Rows from block 5 of the audio encoder, named by matrix and row number. Each number is 128 + 24 x the weight over its row's rms, rounded and kept within 0 to 255. All counts start at 0. Numbers have three digits each. After the name is the row's rms in percent of the matrix's.
# conv: pointwise conv (encoder.blocks.5.conv.weight, 320x320x1), inputs 0-159
conv.184 108:139138150144102133157128090126147123123168134092145154096129115152151121150094125158113182138126128098114136151097150134144136118107162110144116123096131124175163126147180123127123125093110134113117130137113159146117116127142113164117123113130123121132147157127128144149134162160118154121114122106105117152101091117107115160081100109102148086093116106099120173081090155129113104122132118129096135089179109085120125129103126151122147118125099125163145103128112143106174130111170114
conv.185 095:148142123086148102147082104155144115135166133145144124144173125133115069136162114109158154117131101130134123137108160110105141129140097131140093150113105094136129116117173185153133160140143117184109138145132108144119138110082152112147148150140121112101126168138157206075147130110101142171113131121126148085074106130144148135170156121137134114158150129100151139140114120142152085153133125107139112145143113147119121109110116111105134095132112146126139093086153116114142158132120146
conv.186 100:093086069181099132124105118155155106098128117136135116105173129095145145127142134132160153092120081115169113141129093159155132116158171119132109133156074134094155110154156109130141137108140140104114145130095148104130095119146138144117135092124094112126182171152144088124104145143178112117152076152136110108128141088127104096130096110172139142143141128136104088134132144096115141162145156121111148147218160116138100106156128125100147113093135127105113118118088125153142092101104177
conv.187 096:110160151148105105117067168107190101185123144136109116144087068082126143153124106103107096113117128166092139129084117155143117134116116119148123119060141142142124132120110129161165104136116119100111175145103135144111115144126116153114136109140117093178146126171156094138142174126133147112139074108194106107112159129096085124132168128160168115135148133108139152177165098101122129164138139115121119078054127162132141105172152142135145166165129142101153161078124109165133085082168107
conv.188 104:077103130120134064125121110179083095134130128130141139141107157116114143123171151152157079163095151182088104099127143173104166121133142160118148158155115115136152124117105177159132141086109115122134123133109133132114147139096188150153126128114126155094127124117136109193123137146138134150128105107120126175145164145128164133135110109142103084093156092135144152133158128119114147139093124154174117135141157131129152139120124124113126152096117104112088076126119101105125141148133126
conv.189 098:116122111135137148113129180123133153109091133103140142157114086128137100118122116152108131126121112116103139140126097123120145140091129179138148138115165081076138143130098118133122137137109134120125109115160124148102138144122119091139138116126157123094120101152103151110099105145191112092087174136085092126175135161121122124117108103123178169098152129174141135140113147094094122114122127119120139104136131102141117098123121099127119159105079144102120145158130121151143124122117128
conv.190 107:090132110163111101104148118163126140137174146145163149128131144121146169096142164137157166161138133156088136090139169140206100117107135124139138110101124112091158153117128121144106124141108113092115133094115131128129141151156084157188107100147152099132084083109104117131073107126175142123129161097137119140115177098112157140081147129116157094147111118087089131138172150102116105155164117115181134134107118156098151101101115141150109113108203139150139122138135111129136134156119127
conv.191 106:115125145099093151092121075121152111137169110115122128140134112165105177154147147106102144118160121122109151117132125098091091095118123146141127126119132099120171132150113115134158115133114093122125077141154152109101152133117125140152119143117129106139102178135146134126138103156126094142098114125103120117096135145145173121113122141161141143120118157098119109145119131128105061177093149150187075171149081109171193119123112104115118077113163103103144101106154120084130110144084116
conv.192 111:144138107115118126140163109152163135173144127130121082156161105108087170141154169079137122137100133123163125134102124124144126125098106124145082166094117143064146097112124123129129157143152132201136139130087168108163151102114164132170150101136109096125113155104083124127133112131133111111130113137119113146132111104092124113109099155124132120148088070124138097137122160145148103144162137124164132143125131130118180072100130132090114100117167102070133124128085098109146099118136141
conv.193 108:154127114136118103171169116110120131148174135130138151122198102133121166102146111118139077154121111130145096147114114160122133117110122139098133122121110152129092123139168085144170136181113152144143106113175099098144136138131126112117123113132126162107103100125139108176091120117134091143122086132160097107133139136123135124148173094185125132145107111126154125091106128110110155151106100117143184094160120130144081143099123126147101117135121039134148122124132135163179092125180141
conv.194 104:130183146116146124112090130151134122133174097092144134106143139115125174142121118105162147184133117146138106128108115114154170149153125152145163146086118123195125149094171093121129103133128108107123153144123141108147154170125160113137161122105139105168120227130113136119115106125130120123126096142115117146128143124139139166092153157132116120106078147106116189123119138140142115123129117156135120127154089104122132071131122119132102118126121149162096133110122131137153086169109111
conv.195 096:145084161114101118121122117133078147193148134166123106086106091113103144131080148156115098098170076171077132163094138117134116133097131090142136123130126158116107104150127121097156109098109113106099126146106128127136114126162100160142103170148162152126144073158161114154129137127139183114113143158119131179118158131134150085096169124110139117144114118133160098118131114086151127108100106134121125141099133136156132080122165136139149125165121151103117186107155112114101108094131142
conv.196 103:115173091134131174118093130117114109120137101155102063131118100139126138090162152168109149104128078125081150135155093134141124112128163108114108123132154098139147119163126142083113102099102122131175166128145127162124144117143127138127127117113146082134151088143086126138132168152165115114111113161125128105074125148094175100098145087130136112116141131100111124098116101143134129118119140172110116119144166101148080110131136103133114120179148152155161113130125116110136123162192152
conv.197 098:065109131108124178146120090183122110145165110156102145134118123108104170142118102135169131162093099171146124139124120134142071151135105138117141110139133157151113098133142109172051143142118144186121111103128142094135099164119151121100101116123109115108180146164125096148116112130167106092129149063137109157150139135168091116122124147122081085144122163088128154138127094105181134172147138097171119146153137145152166131120123135105110152097117088120150124140160132134142140141145143
conv.198 103:143070141162124148144145128146153128152103140148140131120110065103149075132096092114103153065132142113127105139103171139158124098109107131143189115088164132157084138178127130095146123149127143095100173128147111124128140105103119181147116171120162138108171114130143117131121162107109109110120112100157153141129119145126098116130110094160100111131125104131130118131105139093118115102123129097151121094083138148129130078130129137147136141161160163138075144098131146140139136122143086
conv.199 101:171133103131106171119122092178124066108122104154120125084154143165119110120161138099099139149102120154067096081162121119172093148141153127083127120126135130102112131109129132162144113161110154202140150117114132158085113099111143131113120141112153134104180144119125160117177122113124153141146126131134130105145106132103116115134089098122079148157136147113129096169153132180120132126086103098122118127155134141125105121124116155147102123101128135112109115137080132112177137130119156
conv.200 096:141153146113125138156153109070133131127153117151097163136116146134121148167087118109142081106116125155092134127080131130161118136097161134153132114166126102149121108081183136142140097130136160123105145151105099137149113128092130182114105085086154124109176153129087111118091108101093117155125104168110105135138115113197121107107117162174110195114099091151152163143128114097179091134121129124120139106113164107161106144130143116104113105166131116103155127104137122124125092133099148
conv.201 105:140132140150122151129135126148097117153116123167124132158113156103108171099167175151189126132134133137121164125125150155145165159106175121138167138202093117110143151143177102092160105068134114137169133118108132133121111133075130104150136117118094136163164145061181157104126159116163108104146122109107130135139124108101133141157140124118162109120135136145127121116132172127097083130127118131099135144114153142158086144135083143101149148098113112140137139123175086170148104138179112
conv.202 103:132126123158089151130089151141110141153131106114169185150133149122144114138166138138166098127076083148117122160117086185116097100131110145079124144138157129125120092161147152108096109140142080112115131122116102157123115124131137106186157133115170142137142140108128105111147152100146112111141151128097101115121154154105157117084163098128127165150129076118128109128115121115136132129140134123118136170132117110143100142138135163134118125145095115140132085122139083139139119122158135