From a checkpoint of a small contrastive audio-text model: log mel input.
Rows from block 3 of the audio encoder of a small contrastive audio-text model, named by matrix and row number. Each number is 500 + 50 x the weight over its row's rms, rounded and kept within 0 to 999. All counts start at 0. Numbers have three digits each.
After each channel's rows are labels from the 100 clips, of 14848, where the channel reaches its highest value: "strongest on" is what is common among them; "peak on" is the class under the peak. Only what is clearly more common there than usual is listed. The data: synthesized solo parts of chorales (CocoChorales). In brackets: how many of the 100.
# conv: pointwise conv (encoder.blocks.3.conv.weight, 320x320x1), inputs 214-319

conv.148:609504555548509478514517511523520509417588563498502446502515482566493478466443568540507520463444549548553611434610507555516494517486463590526467464490610589493434465483545551497490486520457420571467436460495548380437436618488478491463595493460529466459420415560512541433536486534493460502507577501537479552501515532556
strongest on: violin (100); note G#5 (77); note G5 (34); note A5 (30)
peak on: G#5 (71)

conv.287:449587475524505545474469427443569531429455539536579565479458462539533515481551456469452422495518475487515560489542540507457485594566501563628482586486487442464499585509527455585510545551508414575420540452502479419522548449492495487338588487491471475454453449500535456481550494440413478527557570519508452506569556514577
strongest on: note A#4 (64); trumpet (43); note F5 (33)
peak on: A#4 (63); F5 (32)

conv.243:443500593568386521462525515500416422544537460510516496520472433642426532579410515524569450542479534519508519551484361571576553531433521456521523436569508458514494449543454526414399500440501672534536594524521494522536431427531521519567484477411482496464521485456486597405540461531513555502454520539534499554482540526430
strongest on: horn (97); note C#5 (71); note B4 (33); note G4 (28)
peak on: C#5 (70); G4 (26)

conv.17:548526556556501492458589545465517589521487596470468424511537456527506624626510466506431527534443491456481513447421471460438522491430463558470603548460510479552537523535464501402451520488480537490529416382540562596606447472497453526545513421513477486522483512526537558583457582574447465469516450492549452479463435535451
strongest on: note C5 (100); oboe (66); note A#4 (36); clarinet (33)
peak on: C5 (100)

conv.162:517494489538453454490417506528586489438426575591490474501588490520462456447487618577467499516557534500475493535509446660381482505513483433492488438515545503447369480543525415511592499455518453547480549540574590410524542527505509479528461549420507501475562484535431431518478477527415493428560535459473488518487490576548
strongest on: cello (56); note F#5 (42); violin (42)
peak on: F#5 (41)

conv.35:507439431454458552521510452392540459483500425501426579492500432575482506505533427520543445499583439505479554560537448525539519532421463486525517536516564473393493553448480420531613525507539462527498490536513478428422504420436522514534479434451535447447456492551403507542444507423514502550506472444561562534566509502577
strongest on: tuba (38); note B3 (35); note G4 (33)
peak on: G4 (28); B3 (27)

conv.155:550539356544480542425511446551541568516606548448506612508536501474477458587558432462467526509435512495581522532469510459429430462438517461502470428576536468418444442480444553573513490450507495488532511433443491466420498487525532492497512586486457453458548494562484539523434459457445471419497417494586461480579423483447
strongest on: note F#4 (70); horn (37); note C#5 (33); note G#4 (31)
peak on: F#4 (68); C#5 (31)

conv.168:634412465483475484516517472506528544519457509520584472473458528536465406476428530440507497464503438507528448543487472606525490408536441519454460504504513476495448587465598494601549453509574447516593436574519515451526609455507533503528457557457465474568492501534496412478564486514529537537487526540394546461570478470518
strongest on: cello (90); note A3 (82)
peak on: A3 (82)

conv.95:574513537480461474460483470555453515509516478508441492373484471471501555520644436605477489444472471462463522483469431523492496572465560537505514536537498551494491443410547454517441495519506489427519440493489484428551424471498474532591466486600391488524458478436505536506480447498519480543515426496476522452447448472434
strongest on: bassoon (98); note D3 (97); note A3 (60); note G3 (38)
peak on: D3 (97)

conv.314:504530470524562487487567506456533501500425438475383571574560560457476403501450509469458518470448471471441507559588446511541514459426506521591489479538515499469340580510488400494489500504523511552469460569436517483593460416572468498577509425532444492540494511488464587527451469563521503515566521511465431578470479467502
strongest on: oboe (79); note D5 (50); note C5 (26)
peak on: D5 (48)

conv.146:433472508471538456509554449486571556454467518508509497536586509405546455527452500449490528486513465455552510509523491497591550515492551452524578536428505519524465441412479536473565473563444463532501487461423511462523500567455437453510589475521493491527516517620529502468522517442522448522423472401536373508428426482515
strongest on: note E5 (100); clarinet (52); instrument: violin (47); note D5 (46)
peak on: E5 (100)

conv.173:555486579456503548499544511543486502453508562450468455489532467498550449504436483356488501535521526476532477380439493494393507428496421449523470432602535527581479548425426554407370456477432540456465466544522511602478476506475608515573381496541510447509533455528554460527609510509508503433528540473449500554554553568546
strongest on: note C#4 (100); cello (93); note B3 (29); note G#3 (26)
peak on: C#4 (100)

conv.113:445487455501518486459620528530514539474505587509549468489590561469465516551459440445528562445485572531529468511489359481505526544414448431466432416504351443508471457498459503507441550566447538495461436537530508577521478573638450510464541502397527506423498567526530460398506454470499536555494468463500471532436444599546
strongest on: note A#4 (91); violin (77); note G#4 (29); note C5 (28)
peak on: A#4 (90)

conv.293:516479417532454494497522434510445503564525512490333449460470512546487476456463474526572468508460487428609464577392478419407541476456529451526488554452481494575552554436512564514472435545420422460461500514490471463580480443467488508435403509504438546507525556466453505568388523574531467452619410452524469471467448496434
strongest on: note A#4 (71); violin (59); note C5 (28)
peak on: A#4 (69)

conv.204:499467599466401458442545474497435507484611524471540487541532487507440435505574419498508502519530475582486486471527394593448458503414431624606553497550558469529434486474476475514500428585560488516534496475509565468434470518468537517488547589469454508459454455570467410495433433476548481505483415524406469441483510492527
strongest on: note E4 (60); viola (39); note G5 (38); violin (38)
peak on: E4 (60); G5 (38)

conv.260:506468451543474475484616497467473479565480591550527539523434499501436468506514501491495483424586470463511537505472467489447432588497492386493406525376474414453551499435405539553508580528518514514557525527484496495522522467471480623446466403455407457472603452589474429519525521640487461487460551490527562405451491496497
strongest on: note B4 (89); violin (59); oboe (40); note C#5 (29)
peak on: B4 (89)

conv.53:490537479464481562458534565571606583484459457506510499514497513568432550476467498502584473481482529544509473460615573496466496478493476528526518508461561479522512554616512472482531488537538426496406458449506579462451502506485472536480542546472544564560521467513496546590557543545469517526471527539544490536549529602478
strongest on: note C5 (86); oboe (57); note A#4 (37)
peak on: C5 (86)

conv.1:450565575482506506461494461429542585504521563445548560492518564521487520445446445557474485499470408476485542496524476509422477417480557446547524367513518525460500595584484456463435498498516530444476504465591627561552422521513544523447563489477510475542430418472432521488446400496557554504427473559504460536494513469428
strongest on: note F#3 (50); note F#5 (30)
peak on: F#3 (50); F#5 (30)

conv.178:402485527489523594404475479508394500395468465512549446559442456441454474455504578465535381544453519476481506550496449497531458490454520499520547519533546528566330496479500507435466522544507506471661525521511506599465538489591467479474476494510492444395493538426539580514479551522511481479565506543419491514536435450555
strongest on: horn (100); note A4 (66); note B4 (31)
peak on: A4 (65)

conv.106:433499449538465563530561459477478422453425496478535495587543510548421491477559596449412522406493559450595463454508428511546530531487534476467448589559461506406560571520531499455516567484489413458524581488562518576420569516440588532502601490468466548542443458493481486482483442534542477586492507430463547510526498538483
strongest on: note F#5 (84); violin (84); note E5 (35)
peak on: F#5 (84)

conv.174:455482488516512539418459453489487548550534420538480452468493487418477504507514508505545434548394487459581480541545486463417529500454516518398574536503475569483467576429524461483478531608537421563515554566556434471439540546498468466542439516444518474518461504532551490492472494488519496571462553521435485486456506500454
strongest on: note E4 (70); tuba (51); viola (29)
peak on: E4 (71)

conv.238:457399491548431462515592547515523573464510496435435473461512467527414455474514421496483458535539545439518501494516507482477528538548556422514574514493519577456520428534520411478405568470496487536440489415610506513451545464471643481531494493495511518467514553479464432614546542543486374416490525523502529467537474478475
strongest on: cello (35); note G3 (32); note B3 (26)
peak on: silence (100)

conv.48:546503554536501512572489496531511529538530609490522405581534518423462485480477551458532575476550512424580549449626518495515432592564509560493449511486520450544460563587567490470488540448485502493507481449547506431415528584509495513499498432496416538538586486518491374490523542515451514461536476481548516435627443615585
strongest on: note A#4 (70); oboe (52); note G#4 (28)
peak on: A#4 (67)

conv.308:511519410490491568518491428469427451427553578460515503556494542515549526506552491428539484517489430477440459478515511445460486504633518454438413546390547471585448460410409524544556374452470425473509396423439466592503450486462496420544466422490487480477475503493568483500491505450595421517479535549520532526541444551486
strongest on: note F4 (83); horn (55); tuba (25)
peak on: F4 (85)

conv.94:547568468511488436553547428485446584509461484524472561557513477588593489509534465545402482562509464510498418478525492468515569494483481522619473484385498551610467548439473566503486511450476443514494446448464517531466456436472462446456380503437575574539444424572545415548560435500591514512479483498610462501517555478508
strongest on: note F#4 (100); viola (99); note E4 (32); note G#4 (31)
peak on: F#4 (100)

conv.207:578503484503409515513429500464537554515594493545569572467554523477424493454532503527584524515464487469523440490474519463449443494548503372482453520439475552456562512453542526548531525551514537498490455463531544468516616448459460468474529559501502441478421464466554483551481467520557538506481467454529607556582432487479
strongest on: note F4 (71); clarinet (37); note D#4 (34); instrument: viola (26)
peak on: F4 (71)

conv.14:591540530512484574506475450535586474565512496505566504460453525525512460560554464412515481384386415448575567415538541567504461462478518493472437558535447449482415481517568498549408464577517601449550490510542419516532491493479502448462440524447524538508548509518427498557477442435471535462521562537445588526385527523514
strongest on: horn (65); note C#5 (52); note B4 (26)
peak on: C#5 (53)

conv.68:468536443539508597488514484498469436455494468513461610416526500507602455486433515522488506469499385394511531604515488525449508481554385598553432384558481446499423516520471459408533434484519466539477537524448532620500507461498478433593535564524467467536541461478524458441464579439565473560582546457476464531485507556448
strongest on: note B4 (71); horn (45); note A4 (26)
peak on: B4 (71)

conv.246:546603465427478445523575515486394494473517477436464549530459440512454490456606518465672498508555548476525523489495516492518551532493455475429466538561532482488566424426437515606434428500579453482544612536490486492495596504505533471427496568543571517442532477446564481530412522508436443453484537523443472552423438418526
strongest on: tuba (99); note A3 (62); note G#3 (54); note G3 (25)
peak on: A3 (57); G#3 (37)

conv.96:570524486386443505524484597603553503465493471514481563430554467535449482498479490495542516501571513501474472500485515549441498520486501516563503523466517496557490458487615518437471516478520502489516407497476445518588519529471397509531463596507608518497575418548526560472583501472392596495579432389468514449623363475547
strongest on: note B4 (85); violin (61); oboe (37); note A4 (27)
peak on: B4 (85)

conv.31:477528580512436482463460554460424540495537505458480531483487567471475512456596459489492459465507484423535526529545418536379467498558564467573483518459492473463505508520478508548502410471542594463546571534562492521484476475441606496440530463391499428452461530508439512469382530504571594496571561473522597482496612518440
strongest on: violin (33)
peak on: silence (100)

conv.300:533547397547526537550545492587454542443538594468483565510546488481429457520533451503489515505457489481505520545479622472472567490575504470563441529472594492444525495537515448558497506453512452488444422552544554434516572523460491439441458576499579454529420522448492506538446571494549540473507529497493395490498439495492
strongest on: note F4 (98); viola (70); note D#4 (52)
peak on: F4 (98)

conv.299:385529497539433551464520568502477576491566474488433424541502519489534507591446501445521461446497516518502375519438493505468540511504488462389437496495558588391486581441554434472483521458479534505493531511509580521540478568460534495592462500453563438524481471469488414381511505470400460553533525422529531501451525457436
strongest on: violin (98); note C#5 (55); note A5 (45); note G5 (30)
peak on: C#5 (55); A5 (45)

conv.247:520566446539479500505526493432574543551521513519539527477446469510490455393560547491523439487472579480510473501569517577549456553496435559511536559569529477472472487610609446519500534505477522424481564527585618487484447541539551435424521480433557510490456505519443421413505474367456477502565500538474482496488529542461
strongest on: tuba (89); note G3 (60); note F#3 (36); note A3 (32)
peak on: G3 (56); F#3 (34)

conv.182:522498473603488607563462466435471490614560566513579582457435413514530460502421551506440558422567496495516524437560475432505475459496442624450459493498531525617482541533537522575442517505607422531583513588451510523511494512485447489476486463517447472483402549496511513503594429513494461515498527463457537560605472537507
strongest on: oboe (94); note B4 (69); note A#4 (49)
peak on: B4 (66); A#4 (28)

conv.307:557458420410531537470471579436512578558519429501477497548503530486423536447494521523593567495427491486558560508504492449548492444537377491450461406488552420555463488426422538399502405582523436492520478500468414522495497531423445468574410537472500458573500502519504503522385434464551532495446471523463468448627543464517
strongest on: note B4 (90); violin (67); note C#5 (43); note A4 (33)
peak on: B4 (90)

conv.80:427488502420477472499524528483459529503543481535464436413502539476481478516521525500523492481489557483529521586548551392483457464465490534395474419572456511433449486570545521391574505451443465525476458515583567478566480484490501557488445508462515515649472472510506549501541543449380424529500424462502578457481513511459
strongest on: tuba (46); violin (44); note F#5 (42)
peak on: F#5 (41)

conv.126:449553400498476541495500466438456532516573471481565468498555539437561460453473442540444534588476488532501450524412432478565543415484447465466444507504565446470441431477533475556546549448478471481520435494416491470512421610506440526575449507491581482502513490560521502483521479507472507542591429464524420473521585476462
strongest on: note F#4 (66); viola (62); instrument: violin (35); note G5 (31)
peak on: F#4 (59); G5 (31)

conv.175:558512369464492451528477581514577517434529441411438536458535497519494540545456453504525513513512524466449566472577580440545549427496464532563493620474492451509539543397521519533568546539481561527497545504539460545437491514365516555565398507496497457514502523462579511525469419478430465624533484487408508592510540488482
strongest on: note F#5 (100); violin (99); note E5 (37); note G#5 (36)
peak on: F#5 (100)

conv.269:453449525555529484573443405558588541562599603553603465527483555555474502453503535519544434485672491461488588458442417481408498518513480420502458556443445562478475455519555501480536573459543445542448529606469538470546531515493579557451526477471505486527430554574522482451449458490519487470597539494426522447472485455462
strongest on: note B4 (80); oboe (33); horn (31)
peak on: B4 (76)

conv.199:460465512445516593368450466456540499508517468409447497456479513563477476495504555453485456496488575474465439436520584591466484484534472537544599423547632447506522404679477532487511495503536488447460434517470465422387509459522516533528523461519531493512601590434484577453543441550562579514586573537428478566472447568430
strongest on: note E5 (82); violin (73); note D5 (33); note F#5 (28)
peak on: E5 (82)

conv.282:487492564401447479451513466453387528527500499459508511511434586451476520528541521490500454521570462546498505531629569559537459504556475522573487558526503462495531532599468573525403493537480556508479477559548501454479530511548560425546486457470407461500466482423466508531473581579510415493418514589526508502439498425451
strongest on: note F#3 (62); tuba (52); note F#5 (29); note G#3 (25)
peak on: silence (60)

conv.221:528522611482565488501524522486447507421483490528521479543501469443461462389596531517437546513477513423501418560561422511541499481549446568583537494570593501501481546409559504452482530529560426462504543463482504516565553436535509362469497461509428399514508571548546516511532414507485586456509493433582510495420570452549
strongest on: note C5 (44); horn (40); note C4 (37); instrument: tuba (32)
peak on: C5 (44); F3 (25)

conv.116:557527528502430475553539426355523548425541549501514437436467394533498412555534578497501502439531542448547443478593458511578480529454470409498605510522479536523510604499442496443514350521474538437480464437467460521455443592501489530534414476488437467513535604501572485488426526395551521524493456458489566465543468496572
strongest on: note C#4 (100); tuba (63); note G#3 (33); note B3 (26)
peak on: C#4 (100)

conv.43:466557531549543501496461567489473476498442466519479484511522466573555529432451439528384488588577518458554456515557574488472502430506521584537587545499524514499578597649538413508509442587504496565590501467562487468576441380544491500550548434545596551531521527457632499480509485425456408493558554464478456538552399590457
strongest on: note B4 (57); note G5 (39); oboe (34); trumpet (28)
peak on: B4 (56); G5 (38)

conv.214:516358484442512513444441503486442449503507636425498514489493537513450537562490487410607472483485524481501618537506516418483516432420521528515485472500495459557515618452404512564575566529455488501597512392440516548389511467480523416463483476488539476560456531513552478464436450562534382569538538451458551512542525571532
strongest on: tuba (52); note G3 (33); trumpet (31); note F5 (25)
peak on: G3 (29); F5 (25)

conv.84:480522527516523498504456589492444612483515495519409515506523505472573496600431581563529567418508438479496520471524519470538508564545563506486485489427626483441533425607568476530446453485509506545468499511531482449483469514435533547371489514492558597512481554522527508363496583529431525460503502565420420492574493547533
strongest on: note C5 (100); violin (47); note A#4 (42); oboe (39)
peak on: C5 (100)

conv.130:490476512596588519479445529466468535620568459529457431519468449455522470563501530535574505479506497415528437378523503508449474555509517463576446493527421468512606523534464561476356470514543524439543506494397509478476423554434494571504501483583512524481533412546434473536478535447515563361598533443425588513592463553528
strongest on: note C#4 (85); trombone (47); tuba (26)
peak on: C#4 (85)

conv.107:564567511410616578516485519491392496499533500427549518443459549414481456415517501452536529497531486577481489527550489431563441570493509496515512556487453479521519489533543515462477530499515568426541489467476558532470483557572568631525551439444445476446447491499458419603367530572522547558488414464444526538471495450452
strongest on: note C5 (72); horn (60)
peak on: C5 (72)

conv.144:591552438406463570457493461501478510490491457514447507398490480528480479490545484468455516471420536454409465485481446533475517521383545540539494521481537398484503454442445499523474508497560535482368466486391585456515527510506470543497456507576453599440493506474532510542541438495574496482511488539456545417481502437478
strongest on: note F#3 (80); bassoon (80); note G#3 (40)
peak on: F#3 (80)

conv.45:412541494500450454491486535520429468527492479571495492585557366448433552531474500461495467458479497535453469606576559554511593513427504509463441479416471438556483477718442561512524481364483521479508424498540535442513447512483456473478566479518578496476453502551612538437536503425514510637555461482370436522500557521536
strongest on: violin (66); note E5 (35); note D#5 (30)
peak on: E5 (29)

conv.172:576505491474467459489486488527415600522512520527505555425464439551524527561618500481524583423396524515403511511557387396541507566449523554493523435510467532465364465476444402527425458527438502522413492464510496449458553500551475489560436526514469496455571461513593573543437504490462514516542516418576538589493473577427
strongest on: bassoon (99); note C#4 (99); note B3 (35); note D4 (33)
peak on: C#4 (99)

conv.89:536530459552344457511508458565552461502504477533471510502527483453523503441511543530482460496525374471412523476619540530482454440395503481416516505525535411554502450473462381511476447514503497429533539511483553447462527496512573521414484514502435471605472523587527503541520490428443491463469413501529545523496492436539
strongest on: note F#4 (61); viola (42); trumpet (38)
peak on: F#4 (61); E5 (35)

conv.0:450421480552469470512530590537472421505559497440562469457446400487543617439396453559573529557537522466549444468425552459500498511463462491488521500520440542478472493495561520477527491506551479553591454497540521579428463513504441476482564484511445491453522501617432519534504537490560477433460528466430532542583486467499
strongest on: note C5 (94); viola (34); note A#4 (33); oboe (32)
peak on: C5 (95)

conv.297:452497578451460479379451541561473485494551475480506580512442509467478441572536495489405456522430499561492514520565537471528454483393519458442558476509566534560483455593478463531506555538473495546532434489469520407457522464592506504512559553519482418517502520524539445464505534493447542549559494406519480442442515477457
strongest on: note E5 (79); violin (70); note F#5 (32); note D5 (30)
peak on: E5 (78)

conv.24:517625458483546617501456483543515483523448429498570388464471508456530448515459426482480414532529474497529462485398442541517492507484533560475474530475478544626410542439468521459504459546526568529489479467464516497499577517529487490536432497510523486505549547476477508500448471415419471483362470534455447471559426511541
strongest on: tuba (96); note D#3 (77); note G#3 (30); note E3 (27)
peak on: D#3 (76)

conv.70:482498501457593544438441562564391473440535440522533546478509578395498522517493439446398517583525558452494535468520420465538496530440454483420409604588546489462470554521513421489502414483508432454508494512521472512543512500501550390545518423534455449549507453545470455497440484502514511455411515472559479581643496424508
strongest on: note C#4 (55); tuba (41); note F3 (40)
peak on: C#4 (52); F3 (40)

conv.237:458533605467514531474492392614493536545422491546555467537584551587626525511471520570550469418552502470502526511496441510497478512467531349486393468415512481570522563412425518558617552476516505480480523572487496521429462545556469460511521516439480418498555593477493454521508546492479470543521525449470499435394566518462
strongest on: note A#4 (60); trumpet (47); note A#5 (40); note G#5 (27)
peak on: A#4 (60); A#5 (40)

conv.208:521517491451558490507479576494473542455416446511587557467487513630532459532607492492459512492406459517465574468470511605494520432544504517563439539510521480547503498428508587506559498471417544437486451516509515604488564458509485446505509532479544493556516558478506500524448392381505536484462574429462562424562517596608
strongest on: note A#5 (84); note G#5 (57); note G5 (39); trumpet (29)
peak on: A#5 (85)

conv.5:547444505576541567499431515515421551490555539440502510560552455555444439538389540504645520538453601476582395488527470566512450528489464455487501573579473492512467471443509483504497491501557444468426628534505461441458512494555589447452472503496398527571478526531436473522575460436545480441475492546455577543545477541538
strongest on: note C#4 (100); cello (88); note C4 (38); note G#3 (27)
peak on: C#4 (100)

conv.290:454503493462595520449433535503511537509627536525484562458501563537437547461481525618451461476410538538492522467393551476544622436495492516410502502507501503466485528510511483438470460533455484608550541531477491515419547521492485478471459584535500485666474512470508510498476554411470512472572589493498448470472441438477
strongest on: violin (58); note C5 (46); trumpet (40); note F#5 (37)
peak on: C5 (46); F#5 (36)

conv.59:587500548523525477505506552434436525511517568386460458445533533590462495417541508557515459469483549519434443533433478547444406482557415491417496489564437461448565479510568599561415525506479562541483528496591476515616437497445548619435480521557496497537428439468540558501462445433416550491524628490433488523455418416499
strongest on: violin (83); note G5 (82); note F5 (37)
peak on: G5 (78)

conv.69:588496522464519461440482553502405571394474546465448456508527415566376500540431517397577472513502524539511506567533600438466482525477473517486472429471467524478505521416459439590523401509482612573481604463559454552585494439516438469472521466482458508527439390479432470616514514488478523464514548499552586508559447509494
strongest on: note G5 (59); violin (49); note F5 (28)
peak on: G5 (58)

conv.149:481563497483544530522429437444473447524406544523407521496460508484479492564452564586501463533546475597484497458447509629542435488540454455498486473471557479450370459415547517504512532505485393562391402456501487501492508535505516476474438439453508496416615503501451487475573521550534471491521511526477555484561396508591
strongest on: cello (93); note G3 (57)
peak on: G3 (57); D#4 (25)

conv.213:495567413489515464517509495493491493505462474473391469521489554584476476490501469450422475554475450503525535460558403534628491510511484436470493596545496564503623497477488562405520511479452470555493575530543534560520556440509506594502448403536439472485423403464515470465429454496491570544505509485529444395549512482432
strongest on: double bass (100); note A#3 (64); note G#3 (36)
peak on: A#3 (52)

conv.158:497498542482432546493582466465513531441535481513481389462479559415462535497507503547445517359520463502490471566487597466413470534579536409485526522521514470534505555544493489470509612421475426434517493426546528470480481500523539511463445463534477465454531506554574550502502459535510517432492467536480461388436567409475
strongest on: note C5 (86); horn (48)
peak on: C5 (86)

conv.195:461513469479500469492440614496484469556447480548472507489464562538565520535449524511622488507494555501543493477581554508515464526478607466552562558534547497495424469709457565511484472528503539463420511462511534456516464564466527473536471420521623553502460490470516515545532530587531553552566535478573544519663534580482
strongest on: note B4 (82); horn (44); oboe (28)
peak on: B4 (83)

conv.265:463464509491471502490495506628461476515488453529432460441583528573451502525516550473489510533488522483530556493421510530451451572489477489446547459448423499486569510460475528425454543475488557515493470508476417536525403451431475557503511463482545497541533494525484512555580457477550519504551623581517529469454437483508
strongest on: note G5 (84); violin (82); note F5 (48); note F#5 (38)
peak on: G5 (80)

conv.25:568499499479458426579570576475501425370481532560528432464490494517425512510423503504642490508483491491458466451555497487504496438599533481496441451549418536422519403552510514434469487536515536533503508454392613527565502556435478455459521450548484485564476495447488527478502468490535510462630518433501565566532530434556
strongest on: note C#4 (64); note C#5 (36); tuba (34)
peak on: C#4 (64); C#5 (36)

conv.143:506495637477464561478480535502543482419504488461489535545506524567542498495497515479537476542486564486485521531474628554486576475489469467402459433545502480550536454615500520404420567514504465555440534552589504500487576555458491563580488437589494492547534490623540431447517478576445590549547487559494518561462512529523
strongest on: note E5 (54); clarinet (40); instrument: violin (39); note F#5 (35)
peak on: E5 (51); E4 (33)

conv.60:484601480583447558430466579551398499448532375523549439551488459442448506469453520494472426593378458458426448494560548508564556493463457529460542509461430507507497508393445433477538477496449429559510517514480518499368504492555540498506578579559601518473500511480536481532503527425423524490427480417525498493639533533545
strongest on: violin (71); note B4 (62); note E5 (43); oboe (26)
peak on: B4 (60); E5 (40)

conv.141:477485408505493494467482448507578486509483497536548492524400489457446564451454485545486468534432400401567441559455519560432453419536533442517508525443403531453436539442451476468497564483459409538519506500336541500547419497454495430461511434600458560474503492506541524465487511475473443493425451507635490566492498551467
strongest on: note A#5 (60); flute (47); note G#5 (39); note E5 (37)
peak on: A#5 (60); D5 (28)

conv.315:579553449538510479443526453559482440431516497536529436496484472542581515515477492532565505478522458524581489541499484486313477543491503457556488489513479456484371477475453449434384390566538556573579524525428481504481498526540469422577464486459433524528418486489598553451514594432581544459508529493508561504550430463560
strongest on: note G5 (100); flute (85); note F5 (45)
peak on: G5 (100)

conv.171:500453473515530505400476473495568527422486530407513448511437386484565521541529538426407513541521538583466552560518479508528509575465488547519491532510488479504498500508539483507423517489468494534482430525558436527467523466478465488503413420534531525475538518534500390558543532489516442499460559455474471564485549457484
strongest on: note F#4 (62); viola (41); note F#5 (38); instrument: flute (30)
peak on: F#4 (62); F#5 (38)